From a checkpoint of a small image classifier.
Training: soap at rate 0.0013, 29900 steps, batches of 128, held-out accuracy 26%.
Data: trained on crops of objects in photos (Visual Genome), 123503 training examples, 31.0 epochs.
Rows from block 3 of a small image classifier, named by matrix and row number. Rows with one number within an expert belong to one neuron, the router's apart. Each number is 50 + 10 x the weight over its row's rms, rounded and kept within 0 to 99. All counts start at 0.
Before each expert's rows are labels from the 100 images, of 14976, where the router gives the expert most weight on average: "colour at peak" is the nearest of a few named colours to the mean colour under the peak. Only what is clearly more common there than usual is listed. The data: crops of objects in photos (Visual Genome).
# router: slot weights (model.blocks.3.mlp.router.weight, 32x320, trained with AdamW), inputs 0-159
# up: expert up (model.blocks.3.mlp.up, 16x320x320), inputs 0-159
# down: expert down (model.blocks.3.mlp.down, 16x320x320, transposed), outputs 0-159

# expert 2
colour at peak: pink
router.4:33 45 49 62 47 52 57 62 71 60 46 35 50 62 45 31 46 45 43 41 39 39 46 50 64 58 57 53 52 44 32 38 59 52 58 34 62 49 54 51 33 57 59 61 32 50 42 59 40 37 52 59 60 42 68 34 67 59 46 52 36 47 60 52 59 41 42 53 50 38 69 62 47 45 34 43 55 31 62 41 59 51 49 66 48 59 63 55 50 41 35 48 43 56 46 45 76 48 50 45 37 60 49 49 45 58 46 53 62 32 63 47 40 47 57 70 54 56 36 39 49 65 52 50 42 63 32 61 53 48 46 56 48 40 31 55 62 49 52 42 35 70 53 65 49 68 52 52 27 59 60 58 64 54 37 52 54 57 54 66
router.5:28 49 49 53 25 56 55 54 70 54 32 23 56 60 48 38 49 51 53 40 41 47 39 60 55 53 67 54 36 46 43 33 58 47 60 34 54 44 53 41 40 63 47 47 35 56 46 48 32 26 55 52 52 53 64 33 63 61 65 52 33 46 68 52 58 49 47 46 48 54 63 54 73 59 51 42 58 42 49 43 55 45 63 69 45 67 60 45 36 47 35 73 42 52 50 49 69 39 53 46 49 55 55 48 57 54 42 54 68 57 59 50 42 62 56 61 63 54 43 52 53 60 52 50 57 68 41 62 52 56 43 66 51 34 39 54 58 43 54 52 38 60 63 58 36 65 61 57 36 55 50 58 42 55 35 47 37 44 44 49
up.0:56 50 50 64 31 47 38 49 50 35 50 50 35 50 64 50 71 50 49 50 40 32 48 29 50 41 50 50 53 39 50 50 33 50 60 50 50 37 50 60 50 51 56 50 41 55 50 20 49 50 50 50 30 45 53 50 50 50 59 50 50 50 50 62 25 58 50 50 59 50 46 50 62 50 76 50 50 50 42 50 19 50 53 48 38 51 46 52 50 66 56 58 50 63 67 50 50 50 50 54 96 50 50 50 50 64 47 50 41 50 50 39 52 44 50 50 50 32 65 62 50 60 50 56 50 50 50 57 50 21 50 32 56 50 50 52 59 20 50 50 33 35 56 50 41 50 50 50 75 60 50 50 34 50 50 50 40 38 50 35
down.0:50 63 50 50 50 50 50 42 60 48 49 43 50 50 50 50 50 50 50 40 50 26 52 64 50 33 57 50 50 50 27 61 48 21 50 50 32 47 50 50 50 50 57 50 50 72 55 50 51 51 40 50 50 50 22 67 39 50 62 50 50 50 50 47 58 50 59 26 50 50 50 46 50 50 36 50 52 50 50 62 76 50 50 75 41 37 38 52 65 52 63 50 38 50 37 50 50 50 50 50 50 61 63 58 50 65 50 26 50 50 69 50 56 50 43 50 55 60 45 24 50 50 49 50 50 50 38 50 70 72 39 50 42 50 50 50 51 14 50 50 50 50 50 50 42 43 85 50 64 53 50 51 50 50 50 39 50 50 50 50
up.1:50 42 39 50 44 41 33 53 46 35 38 50 19 49 50 38 45 50 50 57 35 46 50 50 45 50 50 50 50 64 50 50 50 50 39 66 50 50 21 67 50 30 50 63 63 20 66 43 50 28 44 43 50 66 63 62 50 34 50 50 58 50 58 73 35 50 50 50 50 59 55 37 68 50 50 76 36 70 65 30 65 34 50 48 54 50 55 55 50 50 50 31 42 46 50 61 35 50 61 50 50 26 53 74 58 50 50 28 54 50 50 50 50 43 75 36 50 51 50 50 50 54 50 50 50 50 50 50 50 50 28 60 40 39 50 59 50 50 50 50 69 50 59 50 50 50 50 60 61 50 50 54 50 90 49 50 50 50 50 50
down.1:50 52 50 34 44 50 50 50 38 71 50 50 48 50 50 59 40 51 50 79 44 35 50 51 50 62 43 34 78 79 61 50 50 45 38 50 59 59 50 50 66 50 52 41 50 56 66 34 51 64 39 50 36 56 50 50 50 50 45 50 65 74 50 36 67 50 50 50 38 67 50 50 37 45 50 50 64 43 62 50 42 50 39 50 50 50 50 50 50 14 44 53 50 60 19 42 71 50 61 50 50 57 50 48 50 50 64 68 26 52 50 50 45 50 60 50 50 50 68 50 50 50 50 56 50 24 50 38 50 50 72 57 72 50 50 50 50 60 50 54 66 50 50 50 50 50 65 34 37 50 74 50 58 50 50 50 50 50 68 50

# expert 9
colour at peak: brown
router.18:51 36 30 37 54 65 51 48 61 54 32 35 57 55 38 47 64 49 72 52 57 46 38 60 56 44 46 51 45 60 50 56 67 50 37 54 30 54 46 47 56 52 44 59 46 60 58 51 49 35 44 45 64 63 67 51 57 62 62 50 32 65 68 52 51 55 37 48 45 57 48 37 32 41 40 37 67 57 48 58 54 56 54 49 42 49 25 34 30 62 58 52 39 70 48 61 42 46 46 39 50 61 55 52 69 64 47 47 63 50 27 31 55 50 62 56 57 33 71 56 52 55 53 64 43 33 43 52 36 41 44 47 57 58 38 48 52 54 50 46 59 44 61 48 46 39 65 73 59 42 49 45 35 54 54 53 38 42 46 49
router.19:32 37 24 39 42 69 55 59 45 59 37 13 61 58 59 27 55 44 50 66 45 38 53 52 46 60 65 46 52 45 44 32 57 39 56 42 49 57 55 57 59 65 31 42 39 42 50 53 33 28 65 55 66 53 63 37 54 41 52 40 51 62 72 37 45 64 47 42 47 57 48 46 55 35 37 44 73 37 50 55 64 49 57 63 41 46 29 49 38 47 52 50 57 53 48 53 45 66 45 48 50 57 40 39 48 49 52 52 49 56 49 63 62 42 51 52 43 62 70 62 46 56 39 41 57 43 48 56 30 50 47 55 50 45 58 53 40 55 51 49 59 39 67 53 47 56 51 54 45 55 34 59 53 55 41 37 36 61 47 47
up.0:33 33 50 32 50 60 57 36 60 50 50 50 50 50 50 50 47 50 50 26 41 64 68 50 50 50 50 55 73 50 36 50 50 35 36 40 50 50 50 50 50 48 66 50 50 52 51 43 50 50 50 50 50 50 47 50 50 70 50 57 50 50 50 50 66 50 50 57 50 50 50 50 50 50 50 50 50 50 50 36 54 41 57 50 50 64 50 46 19 46 19 62 50 64 40 50 31 50 60 22 36 69 50 59 50 31 50 60 50 70 50 69 50 50 53 57 50 52 46 41 50 50 47 50 31 50 50 67 39 50 62 58 73 29 87 50 59 51 55 32 50 50 50 50 55 50 58 61 50 50 50 50 70 68 33 61 50 40 50 50
down.0:65 50 66 50 50 28 50 50 54 50 50 38 32 33 23 50 50 34 50 50 50 36 50 44 50 60 40 50 70 50 61 50 50 50 50 49 50 43 50 50 50 71 56 50 50 50 50 50 45 50 46 57 50 29 46 50 57 57 50 65 50 50 60 69 74 50 47 50 50 50 70 78 30 33 40 50 41 59 50 55 50 61 31 50 50 50 50 50 38 64 50 50 26 58 50 37 50 50 50 50 65 36 44 40 56 50 50 50 63 50 50 50 53 50 50 50 57 50 50 80 50 68 35 50 71 50 50 43 35 45 38 61 50 62 37 50 62 50 50 50 50 50 50 50 50 50 23 63 57 55 44 68 50 50 59 50 58 33 53 50
up.1:50 50 50 50 33 60 60 41 50 50 50 50 50 65 50 72 50 30 50 50 50 50 47 45 68 50 50 50 78 36 50 50 65 39 41 50 50 50 44 50 51 50 33 75 47 40 54 50 50 50 50 50 50 57 50 61 50 50 45 50 50 50 50 56 39 58 50 50 50 50 45 69 34 50 50 45 54 41 35 50 50 52 39 39 50 50 32 25 29 50 50 50 64 61 50 51 50 50 50 60 50 64 36 28 64 33 50 50 50 40 54 50 62 50 50 67 59 65 50 50 39 50 50 50 50 50 50 50 50 50 67 48 50 38 57 30 50 50 50 50 50 34 50 50 50 50 44 50 67 50 62 50 50 80 54 50 63 74 70 74
down.1:77 50 59 50 42 50 33 24 50 50 50 50 79 50 41 30 66 50 50 63 31 64 19 43 50 50 50 50 50 53 50 50 50 50 50 31 42 57 51 50 50 50 50 50 50 50 50 51 50 58 43 55 50 50 50 50 50 37 50 73 39 44 50 48 50 42 67 51 50 61 50 53 50 53 50 59 24 62 50 50 50 35 50 50 50 65 50 50 31 50 50 50 50 50 44 50 50 20 48 44 37 50 45 53 50 50 50 50 45 50 50 50 50 50 78 39 50 50 45 52 61 28 50 50 51 37 61 51 50 50 70 50 66 57 54 50 59 71 50 44 57 50 50 61 40 31 64 38 47 50 50 50 50 50 66 50 50 55 50 50

# expert 13
colour at peak: pink
router.26:55 37 52 37 46 60 59 43 58 55 46 58 42 40 59 56 50 44 67 55 36 55 54 60 42 28 54 39 60 41 24 53 40 44 40 39 56 43 55 35 50 33 56 37 50 38 57 39 67 57 54 49 47 60 43 47 49 59 50 45 42 38 55 38 57 45 43 55 49 50 56 47 56 49 23 53 50 58 50 43 68 57 60 42 68 40 52 40 35 22 60 57 57 64 48 54 40 62 50 40 50 35 47 56 56 41 33 39 32 56 32 68 60 33 61 52 56 62 36 57 40 34 53 45 67 60 42 57 50 46 76 51 63 62 53 49 52 58 51 60 47 37 59 48 30 46 49 53 60 39 52 40 60 54 60 54 54 52 41 57
router.27:57 52 39 54 41 59 56 46 56 53 51 39 64 63 60 46 57 33 62 56 46 54 42 33 51 30 60 43 63 48 40 62 44 55 41 32 47 52 71 36 49 55 48 43 34 46 54 46 49 61 38 36 32 54 61 54 48 41 64 67 36 46 39 43 68 67 34 61 41 67 58 60 59 57 41 57 56 58 68 60 57 56 65 53 64 52 58 48 45 59 45 51 43 55 52 56 45 57 54 40 54 36 40 35 46 41 38 45 47 50 41 72 65 28 53 31 56 54 49 29 50 39 52 57 49 38 42 50 51 42 67 38 48 56 34 50 57 51 55 53 29 39 54 52 36 46 47 63 48 37 35 45 33 42 54 44 52 48 47 45
up.0:55 40 69 50 50 67 50 50 44 58 43 47 50 50 50 48 66 50 54 50 50 51 50 50 74 52 52 50 50 50 50 33 50 58 50 58 70 29 50 27 50 50 50 50 49 48 52 38 60 50 43 50 53 35 71 64 71 50 50 50 50 60 54 50 67 31 63 50 71 64 36 64 50 34 52 43 42 60 50 50 49 48 62 50 64 50 50 50 50 50 50 50 45 38 66 56 50 50 50 50 57 50 74 50 50 61 42 50 72 55 82 36 50 50 50 37 41 50 50 35 50 50 23 50 50 53 36 50 50 50 50 56 41 50 50 50 61 40 50 19 55 50 65 45 50 61 42 65 23 50 50 58 30 50 50 64 50 50 64 52
down.0:39 61 56 50 48 36 62 57 50 50 50 39 50 33 61 50 62 63 37 54 64 50 50 70 50 50 50 54 50 50 34 30 65 41 50 50 48 46 50 50 50 50 50 37 33 63 50 50 50 50 38 50 50 33 48 50 50 30 50 50 50 50 50 50 50 50 40 50 61 63 58 50 50 49 50 50 50 50 50 50 68 50 94 54 48 56 50 50 50 40 50 50 49 50 55 50 32 36 64 68 47 54 45 50 50 66 65 61 50 50 50 50 50 50 15 50 31 50 59 68 50 50 50 38 50 50 50 50 35 30 50 45 50 58 50 35 50 50 34 50 50 66 46 50 59 50 50 41 61 50 50 50 64 50 32 40 30 42 50 50
up.1:41 53 21 50 40 62 41 50 50 70 33 40 50 52 50 50 33 50 42 65 50 39 50 59 49 50 50 55 70 50 38 52 68 61 65 50 50 50 59 49 50 50 50 54 44 57 56 50 50 41 50 46 50 50 43 23 70 50 50 50 63 55 50 67 36 44 28 50 17 37 50 40 50 28 32 50 63 25 50 50 50 59 61 50 50 50 41 32 50 44 50 24 41 64 50 47 50 79 50 50 47 67 48 50 68 63 43 50 50 31 50 47 44 50 50 60 50 50 38 65 50 50 14 39 64 50 50 70 50 40 61 67 66 50 40 61 46 38 71 50 50 50 50 53 39 63 50 50 50 50 70 64 46 50 50 50 50 68 66 42
down.1:32 48 50 51 50 50 50 50 50 39 40 50 43 19 46 52 50 50 69 35 63 32 65 32 52 50 50 50 50 50 64 50 50 61 50 55 39 50 35 27 39 43 50 48 75 56 50 50 50 66 43 50 50 50 50 50 50 50 50 50 50 68 50 50 25 48 50 43 50 31 50 50 50 50 56 50 64 50 50 50 50 57 50 79 47 28 50 50 50 50 78 50 50 54 28 54 50 50 50 50 70 50 56 42 31 50 60 49 50 51 43 46 50 38 50 65 50 64 50 50 24 18 50 50 42 50 50 54 50 40 50 68 50 50 50 61 50 51 50 50 50 50 50 32 50 50 44 65 50 50 50 50 50 50 33 52 66 46 50 56

# expert 14
colour at peak: black
router.28:65 54 40 47 63 49 55 60 34 52 58 45 47 59 45 40 53 53 67 68 49 43 53 47 40 49 55 64 68 49 49 62 46 61 58 50 50 63 48 67 49 46 34 67 47 47 64 56 52 46 41 31 67 66 42 40 48 69 58 27 60 54 57 46 41 64 40 44 46 54 66 36 47 45 58 41 27 51 42 66 55 47 57 55 69 43 52 56 40 37 47 45 69 53 52 65 54 35 41 37 56 55 54 58 61 40 45 47 56 46 45 33 55 35 49 59 47 37 44 65 51 46 48 52 62 62 28 57 49 59 77 41 50 52 44 53 44 56 55 46 54 32 68 58 49 56 57 49 65 58 60 37 27 66 51 49 40 44 40 49
router.29:62 56 46 53 43 45 39 43 41 55 46 33 73 48 41 49 53 43 59 51 60 54 48 51 53 60 43 36 46 33 49 48 53 23 60 52 46 55 59 59 51 50 43 54 30 46 57 54 41 33 64 46 53 68 58 37 59 58 47 50 45 52 55 56 54 53 32 43 31 47 41 41 55 43 52 40 54 32 44 50 48 57 36 57 59 41 35 44 35 54 66 47 61 60 49 54 51 51 36 44 52 62 36 48 43 64 48 54 59 27 54 43 46 61 57 59 51 41 52 72 41 57 52 50 60 58 47 58 44 42 54 29 41 66 72 55 44 35 57 40 56 49 51 47 54 56 67 50 57 64 67 63 43 64 54 39 44 44 48 53
up.0:50 41 62 43 50 38 50 39 60 50 78 36 50 49 51 50 71 44 50 50 51 50 26 50 47 48 54 50 50 54 37 69 62 34 19 65 33 31 50 42 30 35 50 50 63 50 50 66 50 50 50 50 39 50 50 77 50 50 64 38 50 76 50 50 50 60 73 50 45 50 33 51 50 65 50 50 37 50 50 45 30 50 41 32 50 62 50 52 50 64 50 57 50 59 48 50 57 70 50 50 47 51 50 50 61 48 50 54 50 50 50 50 52 19 50 32 50 50 50 50 69 33 67 49 36 50 54 14 50 60 39 51 29 50 50 47 75 50 28 50 50 42 50 50 50 60 40 50 45 57 26 59 55 54 26 45 50 50 63 71
down.0:30 60 37 51 37 50 46 70 60 54 54 55 50 42 50 50 39 50 34 50 50 50 50 55 62 36 50 42 80 59 50 30 50 55 50 28 50 50 38 60 50 68 50 53 40 50 31 37 50 50 50 38 36 37 53 50 50 73 50 50 50 64 62 57 50 30 50 35 25 41 50 50 29 50 62 58 50 43 50 50 61 26 59 50 50 50 51 50 50 50 50 50 50 42 41 51 51 50 35 51 50 50 50 48 50 42 50 30 60 58 60 63 50 34 50 30 70 58 50 41 50 48 30 38 40 74 50 50 45 50 50 50 50 50 50 65 50 50 38 50 50 66 64 28 50 58 63 50 50 49 50 61 50 50 50 50 50 37 42 67
up.1:50 57 71 50 68 50 50 63 50 31 35 50 50 63 50 50 26 55 50 30 50 50 72 50 50 50 74 43 50 50 30 32 28 50 50 50 50 50 54 50 50 35 46 50 50 50 50 69 50 50 50 50 50 61 50 50 50 50 50 50 55 45 50 63 62 50 50 50 50 28 50 35 50 50 50 50 50 50 50 50 50 58 47 43 50 50 50 61 50 50 33 27 81 50 34 50 50 50 26 50 42 40 50 45 50 50 50 50 50 56 50 50 39 50 45 50 50 50 50 50 50 50 53 50 50 50 29 50 87 52 50 68 29 37 50 50 44 50 50 63 50 50 69 45 50 50 50 63 50 50 50 15 50 50 50 85 50 43 29 50
down.1:58 50 66 50 48 20 30 50 38 39 50 50 39 29 50 50 62 67 50 65 45 50 41 38 50 56 50 56 55 39 50 50 50 50 50 50 50 80 50 50 62 50 52 50 50 50 61 40 32 61 50 45 50 50 50 50 50 50 50 56 50 56 54 28 50 50 50 50 50 75 50 43 43 52 50 50 50 50 50 46 27 50 50 45 50 50 50 50 99 50 50 40 50 53 43 71 50 43 39 50 56 38 57 77 50 50 24 50 50 61 50 50 50 62 20 43 41 53 50 53 40 50 58 50 55 50 50 50 81 50 50 37 50 64 50 50 50 50 50 35 34 54 50 50 50 30 50 50 77 34 50 50 38 50 40 41 43 56 50 53

# expert 10
colour at peak: grey
router.20:56 53 50 64 56 55 44 60 38 51 59 26 47 45 53 43 49 43 52 54 50 54 70 68 45 57 53 38 63 34 39 52 56 47 64 43 56 38 51 38 36 41 47 62 53 27 43 57 53 31 60 41 55 44 48 45 52 31 74 42 38 54 59 44 54 61 44 57 36 53 48 50 49 46 51 37 54 48 56 57 53 50 47 53 63 41 60 55 45 32 68 49 53 47 56 53 62 51 39 52 51 55 58 55 37 59 50 50 62 52 48 45 23 62 58 49 56 38 45 51 45 60 25 38 59 66 32 62 48 47 48 53 50 53 49 49 48 45 65 34 47 54 64 50 34 59 58 45 40 52 48 32 39 55 58 36 43 48 60 54
router.21:41 57 40 51 56 64 45 53 35 54 68 41 48 56 43 41 39 62 43 43 43 42 59 74 48 62 62 37 37 30 37 54 58 40 51 53 48 46 44 45 38 53 43 61 61 42 41 38 58 40 62 34 53 44 46 49 45 51 56 34 41 57 60 43 50 89 49 51 46 45 50 39 42 64 66 46 46 47 55 53 57 57 53 52 61 45 55 60 31 39 44 53 73 53 38 62 61 55 34 53 55 71 41 57 36 52 37 55 47 52 53 55 43 62 34 58 41 58 54 54 33 73 34 55 63 62 39 55 49 55 54 35 57 56 65 51 52 47 54 44 42 70 59 56 39 49 51 44 49 43 55 46 59 53 41 46 55 47 43 43
up.0:60 50 50 60 67 43 50 50 50 50 70 66 63 60 63 50 74 79 36 50 50 50 50 61 72 39 50 43 68 50 50 50 50 50 50 35 45 41 50 50 50 50 58 50 66 71 50 50 48 50 45 62 50 50 39 64 50 34 50 48 50 71 50 65 29 50 67 37 36 50 50 36 41 24 45 45 57 71 70 34 50 51 50 38 50 39 50 34 50 50 50 50 38 53 50 50 36 35 34 50 38 42 60 50 50 50 61 40 50 41 41 50 39 50 50 57 50 67 50 30 74 06 25 41 50 50 50 50 44 50 65 50 50 32 58 27 50 40 50 50 50 45 47 45 58 48 40 38 51 41 50 21 62 68 50 65 50 50 71 50
down.0:50 50 50 50 22 37 50 50 50 21 39 59 50 50 39 50 71 67 50 45 58 53 55 33 50 50 74 50 50 52 34 50 65 46 50 38 30 57 50 40 50 62 50 50 33 50 61 34 35 50 50 33 45 49 50 60 59 66 50 50 42 65 50 58 50 31 37 69 50 63 50 50 47 44 50 56 28 41 50 50 55 64 69 43 50 37 50 50 34 35 33 50 50 79 50 24 46 25 50 48 50 50 50 50 61 45 53 33 65 41 50 30 68 46 50 34 57 63 50 50 50 68 41 45 50 41 50 50 50 50 50 50 50 36 65 54 42 50 67 36 56 50 50 60 62 51 50 78 50 50 50 45 48 59 62 60 50 50 50 58
up.1:50 62 50 59 50 56 47 45 52 50 54 68 35 50 50 67 43 54 32 50 62 67 26 50 35 61 58 50 50 50 37 75 60 30 50 45 34 50 55 56 50 50 41 50 50 50 50 50 50 50 50 45 31 50 59 31 36 50 33 50 39 41 50 50 50 43 49 50 50 47 50 50 44 50 50 50 50 36 50 33 51 50 50 30 44 70 50 52 54 33 25 50 39 45 46 50 50 52 50 50 50 50 59 38 50 50 36 32 70 50 50 32 60 50 50 76 50 25 50 50 50 50 65 56 41 40 50 53 73 50 50 45 50 54 50 41 67 50 27 50 72 67 50 50 50 50 50 64 67 50 50 45 50 50 58 50 68 50 50 50
down.1:41 45 41 50 50 50 40 50 50 50 46 62 43 11 50 50 41 50 50 40 38 58 50 50 50 50 39 50 37 39 49 55 18 50 50 38 50 50 50 50 70 44 50 28 50 50 63 68 50 70 50 50 40 28 41 58 80 50 50 57 50 50 50 50 50 50 50 48 50 35 50 50 50 35 50 50 61 50 50 50 50 78 50 50 50 50 50 55 29 64 50 50 50 50 42 50 46 50 59 25 50 50 50 50 50 26 42 40 32 50 50 50 41 30 50 50 34 47 49 50 50 50 70 50 50 28 50 50 50 61 50 21 69 60 51 42 50 50 50 50 50 67 39 31 36 50 57 50 43 45 50 56 61 50 47 52 50 50 50 50

# expert 6
colour at peak: orange
router.12:63 53 61 56 53 43 49 64 44 53 56 44 49 52 37 54 37 19 51 34 42 52 55 52 50 53 44 42 59 37 36 39 35 50 54 36 78 48 40 31 43 38 52 56 56 56 55 52 47 54 43 40 37 38 46 42 58 57 50 69 25 36 47 67 71 67 50 54 46 60 62 63 56 63 49 30 39 40 43 50 53 47 44 38 56 48 63 57 52 55 46 49 50 48 43 35 55 54 52 50 61 45 46 53 52 51 58 59 54 61 59 43 31 53 57 64 51 43 45 45 49 55 61 40 39 67 40 68 53 44 64 73 52 46 39 65 48 51 64 53 55 64 43 43 40 50 50 53 34 68 49 55 55 51 60 56 34 26 55 56
router.13:41 51 62 55 78 49 51 62 36 46 45 46 51 42 30 57 34 36 45 28 52 62 44 46 65 53 38 45 60 44 35 46 53 46 46 28 59 60 51 29 45 39 42 51 65 52 41 45 30 54 50 47 45 44 42 44 66 39 43 49 30 43 54 48 67 66 62 53 39 55 56 61 59 71 40 49 40 53 42 41 53 44 50 48 57 52 71 41 51 42 40 57 43 39 51 52 48 54 47 39 60 48 50 55 54 43 46 51 63 78 60 47 29 49 57 49 49 38 48 43 58 55 59 51 41 55 48 58 62 44 56 51 56 56 43 66 39 70 51 55 47 69 41 36 43 48 45 62 39 67 56 42 45 28 55 47 44 20 52 52
up.0:50 60 50 50 56 50 50 43 50 43 52 59 68 55 59 50 50 50 50 50 61 50 62 50 21 28 50 50 76 50 54 44 47 50 50 50 50 50 50 50 50 50 75 50 53 50 52 50 50 81 50 36 38 50 50 50 68 50 72 57 35 20 57 50 50 50 50 65 50 50 50 50 50 50 50 50 34 61 40 50 69 41 59 57 50 72 20 58 50 50 56 50 50 50 50 37 55 50 50 50 32 50 50 50 50 37 65 50 50 50 50 50 50 34 47 50 75 50 59 50 56 50 50 61 50 44 50 50 50 64 56 50 28 50 50 51 32 64 47 62 37 50 30 50 50 40 13 41 50 50 21 50 51 45 60 50 50 47 57 43
down.0:70 50 50 73 50 50 26 56 50 50 50 50 50 35 50 58 72 50 50 50 51 50 50 50 58 34 50 50 50 56 42 50 09 72 55 63 50 50 79 50 50 47 54 50 50 35 41 50 50 50 50 50 44 50 26 40 50 50 50 50 50 50 50 78 60 60 50 31 50 50 50 55 50 64 61 74 50 50 74 50 34 62 50 32 68 67 70 50 66 50 31 44 50 47 32 50 63 50 50 50 43 42 48 36 57 71 50 50 50 42 67 50 66 50 69 54 50 50 50 64 50 50 50 50 72 60 50 50 21 68 50 50 61 50 50 62 50 50 50 50 29 42 50 50 69 70 57 50 50 50 50 38 24 50 50 61 25 50 47 50
up.1:51 60 50 65 50 50 34 50 50 50 50 69 48 50 50 56 50 49 65 50 45 37 47 53 34 62 50 49 25 50 18 50 50 50 50 63 14 57 40 50 50 51 42 58 32 50 60 32 56 50 50 50 50 56 62 28 41 50 50 60 50 49 50 58 27 55 51 65 50 50 66 50 50 54 50 50 38 50 50 50 50 46 27 50 50 50 45 50 50 50 64 35 62 72 42 50 50 50 50 44 41 50 40 43 43 67 35 50 50 41 50 50 50 70 55 50 50 58 32 50 45 52 50 50 50 50 42 50 72 56 69 42 50 50 50 36 65 53 52 40 50 50 50 50 50 50 50 50 41 55 50 50 36 72 50 50 50 49 41 72
down.1:45 50 50 50 48 50 51 60 43 50 50 50 60 50 50 50 50 60 58 50 31 50 50 58 50 50 39 54 50 50 60 50 50 54 50 33 50 39 37 43 54 64 50 44 30 38 51 50 50 46 50 49 50 68 50 62 25 50 50 55 50 53 31 79 50 50 50 63 75 43 34 39 50 38 44 25 59 50 32 67 47 68 71 50 50 40 50 72 63 50 50 50 40 67 50 42 50 50 50 36 50 64 65 50 53 50 50 50 50 50 58 51 50 50 59 63 50 50 50 38 50 47 63 49 69 22 50 50 50 50 50 49 50 50 66 50 50 33 50 50 50 50 51 50 50 50 50 68 38 50 50 50 50 56 38 50 50 50 50 50

# expert 3
colour at peak: pink
router.6:51 56 41 53 56 45 56 30 64 46 58 51 41 45 58 60 66 43 62 57 54 49 49 42 42 64 51 42 52 33 34 56 46 44 64 51 26 62 56 30 35 48 69 37 54 48 52 63 62 60 57 31 51 69 49 69 58 63 53 47 53 61 41 44 49 45 45 54 31 50 52 45 40 47 47 34 47 33 51 51 52 49 38 46 40 61 43 49 46 70 47 49 50 48 44 60 46 50 66 66 36 52 44 44 42 52 54 48 25 61 49 45 59 42 60 55 49 49 60 47 50 37 47 52 62 42 56 28 45 58 52 43 45 52 67 36 62 46 39 44 49 41 36 25 40 54 46 41 54 34 26 45 40 73 51 36 54 40 58 48
router.7:56 58 52 61 58 48 41 49 64 47 49 62 38 35 54 69 42 25 62 44 42 68 47 38 45 34 45 53 53 31 41 53 29 70 64 57 37 64 76 35 50 40 80 49 45 59 36 59 56 63 52 49 43 55 40 56 46 70 41 68 37 45 38 60 63 58 45 58 48 51 54 37 51 49 58 56 41 42 57 47 35 63 48 48 45 60 54 51 42 60 52 36 57 55 56 52 64 41 76 39 42 51 53 62 46 64 46 49 34 58 46 40 46 46 52 55 35 51 44 52 37 47 54 60 48 41 61 36 52 66 59 37 63 57 34 46 55 50 50 40 47 48 43 32 39 51 44 42 46 43 33 54 47 64 40 61 52 46 31 50
up.0:42 50 50 50 56 54 40 50 50 50 50 50 33 50 50 50 50 56 50 64 60 50 60 56 50 50 50 44 50 46 50 50 63 50 50 50 50 61 40 50 57 57 50 44 61 50 49 50 63 73 65 38 53 50 66 50 59 50 50 50 31 25 39 32 73 35 70 65 50 50 50 50 39 25 40 50 50 50 50 37 77 50 50 73 63 50 28 76 50 50 50 52 60 55 53 27 50 50 60 40 50 63 55 65 50 64 32 50 56 50 72 66 50 50 38 29 81 37 27 54 51 65 50 50 50 50 66 34 35 50 50 50 57 50 50 54 39 76 50 50 50 50 27 50 37 50 50 50 59 40 28 50 50 59 49 50 50 50 50 50
down.0:50 50 50 50 70 50 39 64 55 63 50 72 50 50 72 50 53 50 50 43 70 71 50 50 43 50 68 29 50 42 50 50 50 50 50 50 72 50 50 49 50 39 35 50 65 50 70 75 50 45 50 41 23 50 56 50 42 50 40 57 50 50 61 66 55 50 50 42 39 49 49 50 61 21 44 40 50 50 61 38 50 60 46 50 35 50 50 28 57 50 50 34 50 50 50 80 50 43 50 62 50 50 46 50 43 72 50 45 50 41 50 50 43 50 50 50 50 34 47 50 50 50 40 27 73 50 50 76 59 30 50 50 63 50 50 50 50 65 50 65 50 38 71 46 50 50 60 50 50 50 66 50 58 33 50 50 49 50 66 60
up.1:50 41 56 33 50 50 68 60 50 50 67 37 70 57 69 50 56 44 50 50 50 50 35 73 78 50 59 46 50 50 77 55 66 50 65 57 76 50 50 39 72 63 50 25 50 50 60 50 59 59 50 38 32 46 57 50 50 50 50 64 36 41 50 50 50 63 50 50 30 50 34 56 50 50 50 34 41 50 50 54 50 30 45 43 34 50 43 40 50 50 50 62 46 55 39 50 31 72 35 61 67 71 24 50 34 50 50 50 57 41 59 66 75 65 50 37 51 50 67 50 55 36 50 50 50 41 50 50 46 50 43 66 50 32 64 55 50 38 66 50 50 54 50 37 63 38 54 52 50 50 50 30 61 29 63 50 50 38 47 50
down.1:50 63 50 50 50 50 50 50 56 50 50 72 26 64 50 36 50 50 50 49 25 64 50 40 41 50 50 50 35 54 62 60 62 50 50 31 50 50 50 50 40 60 50 50 50 50 61 27 34 54 50 73 64 50 50 57 43 50 54 50 63 43 61 50 30 64 35 50 60 70 57 59 41 46 50 53 59 50 50 50 74 50 60 50 59 50 50 50 17 50 62 50 50 50 32 50 67 56 50 37 41 25 35 52 63 50 28 50 73 50 50 50 37 50 50 50 50 50 50 50 50 50 50 65 50 42 50 50 50 46 64 48 50 66 50 50 50 32 34 50 54 50 52 50 50 50 62 50 50 66 59 66 64 50 69 40 50 50 38 50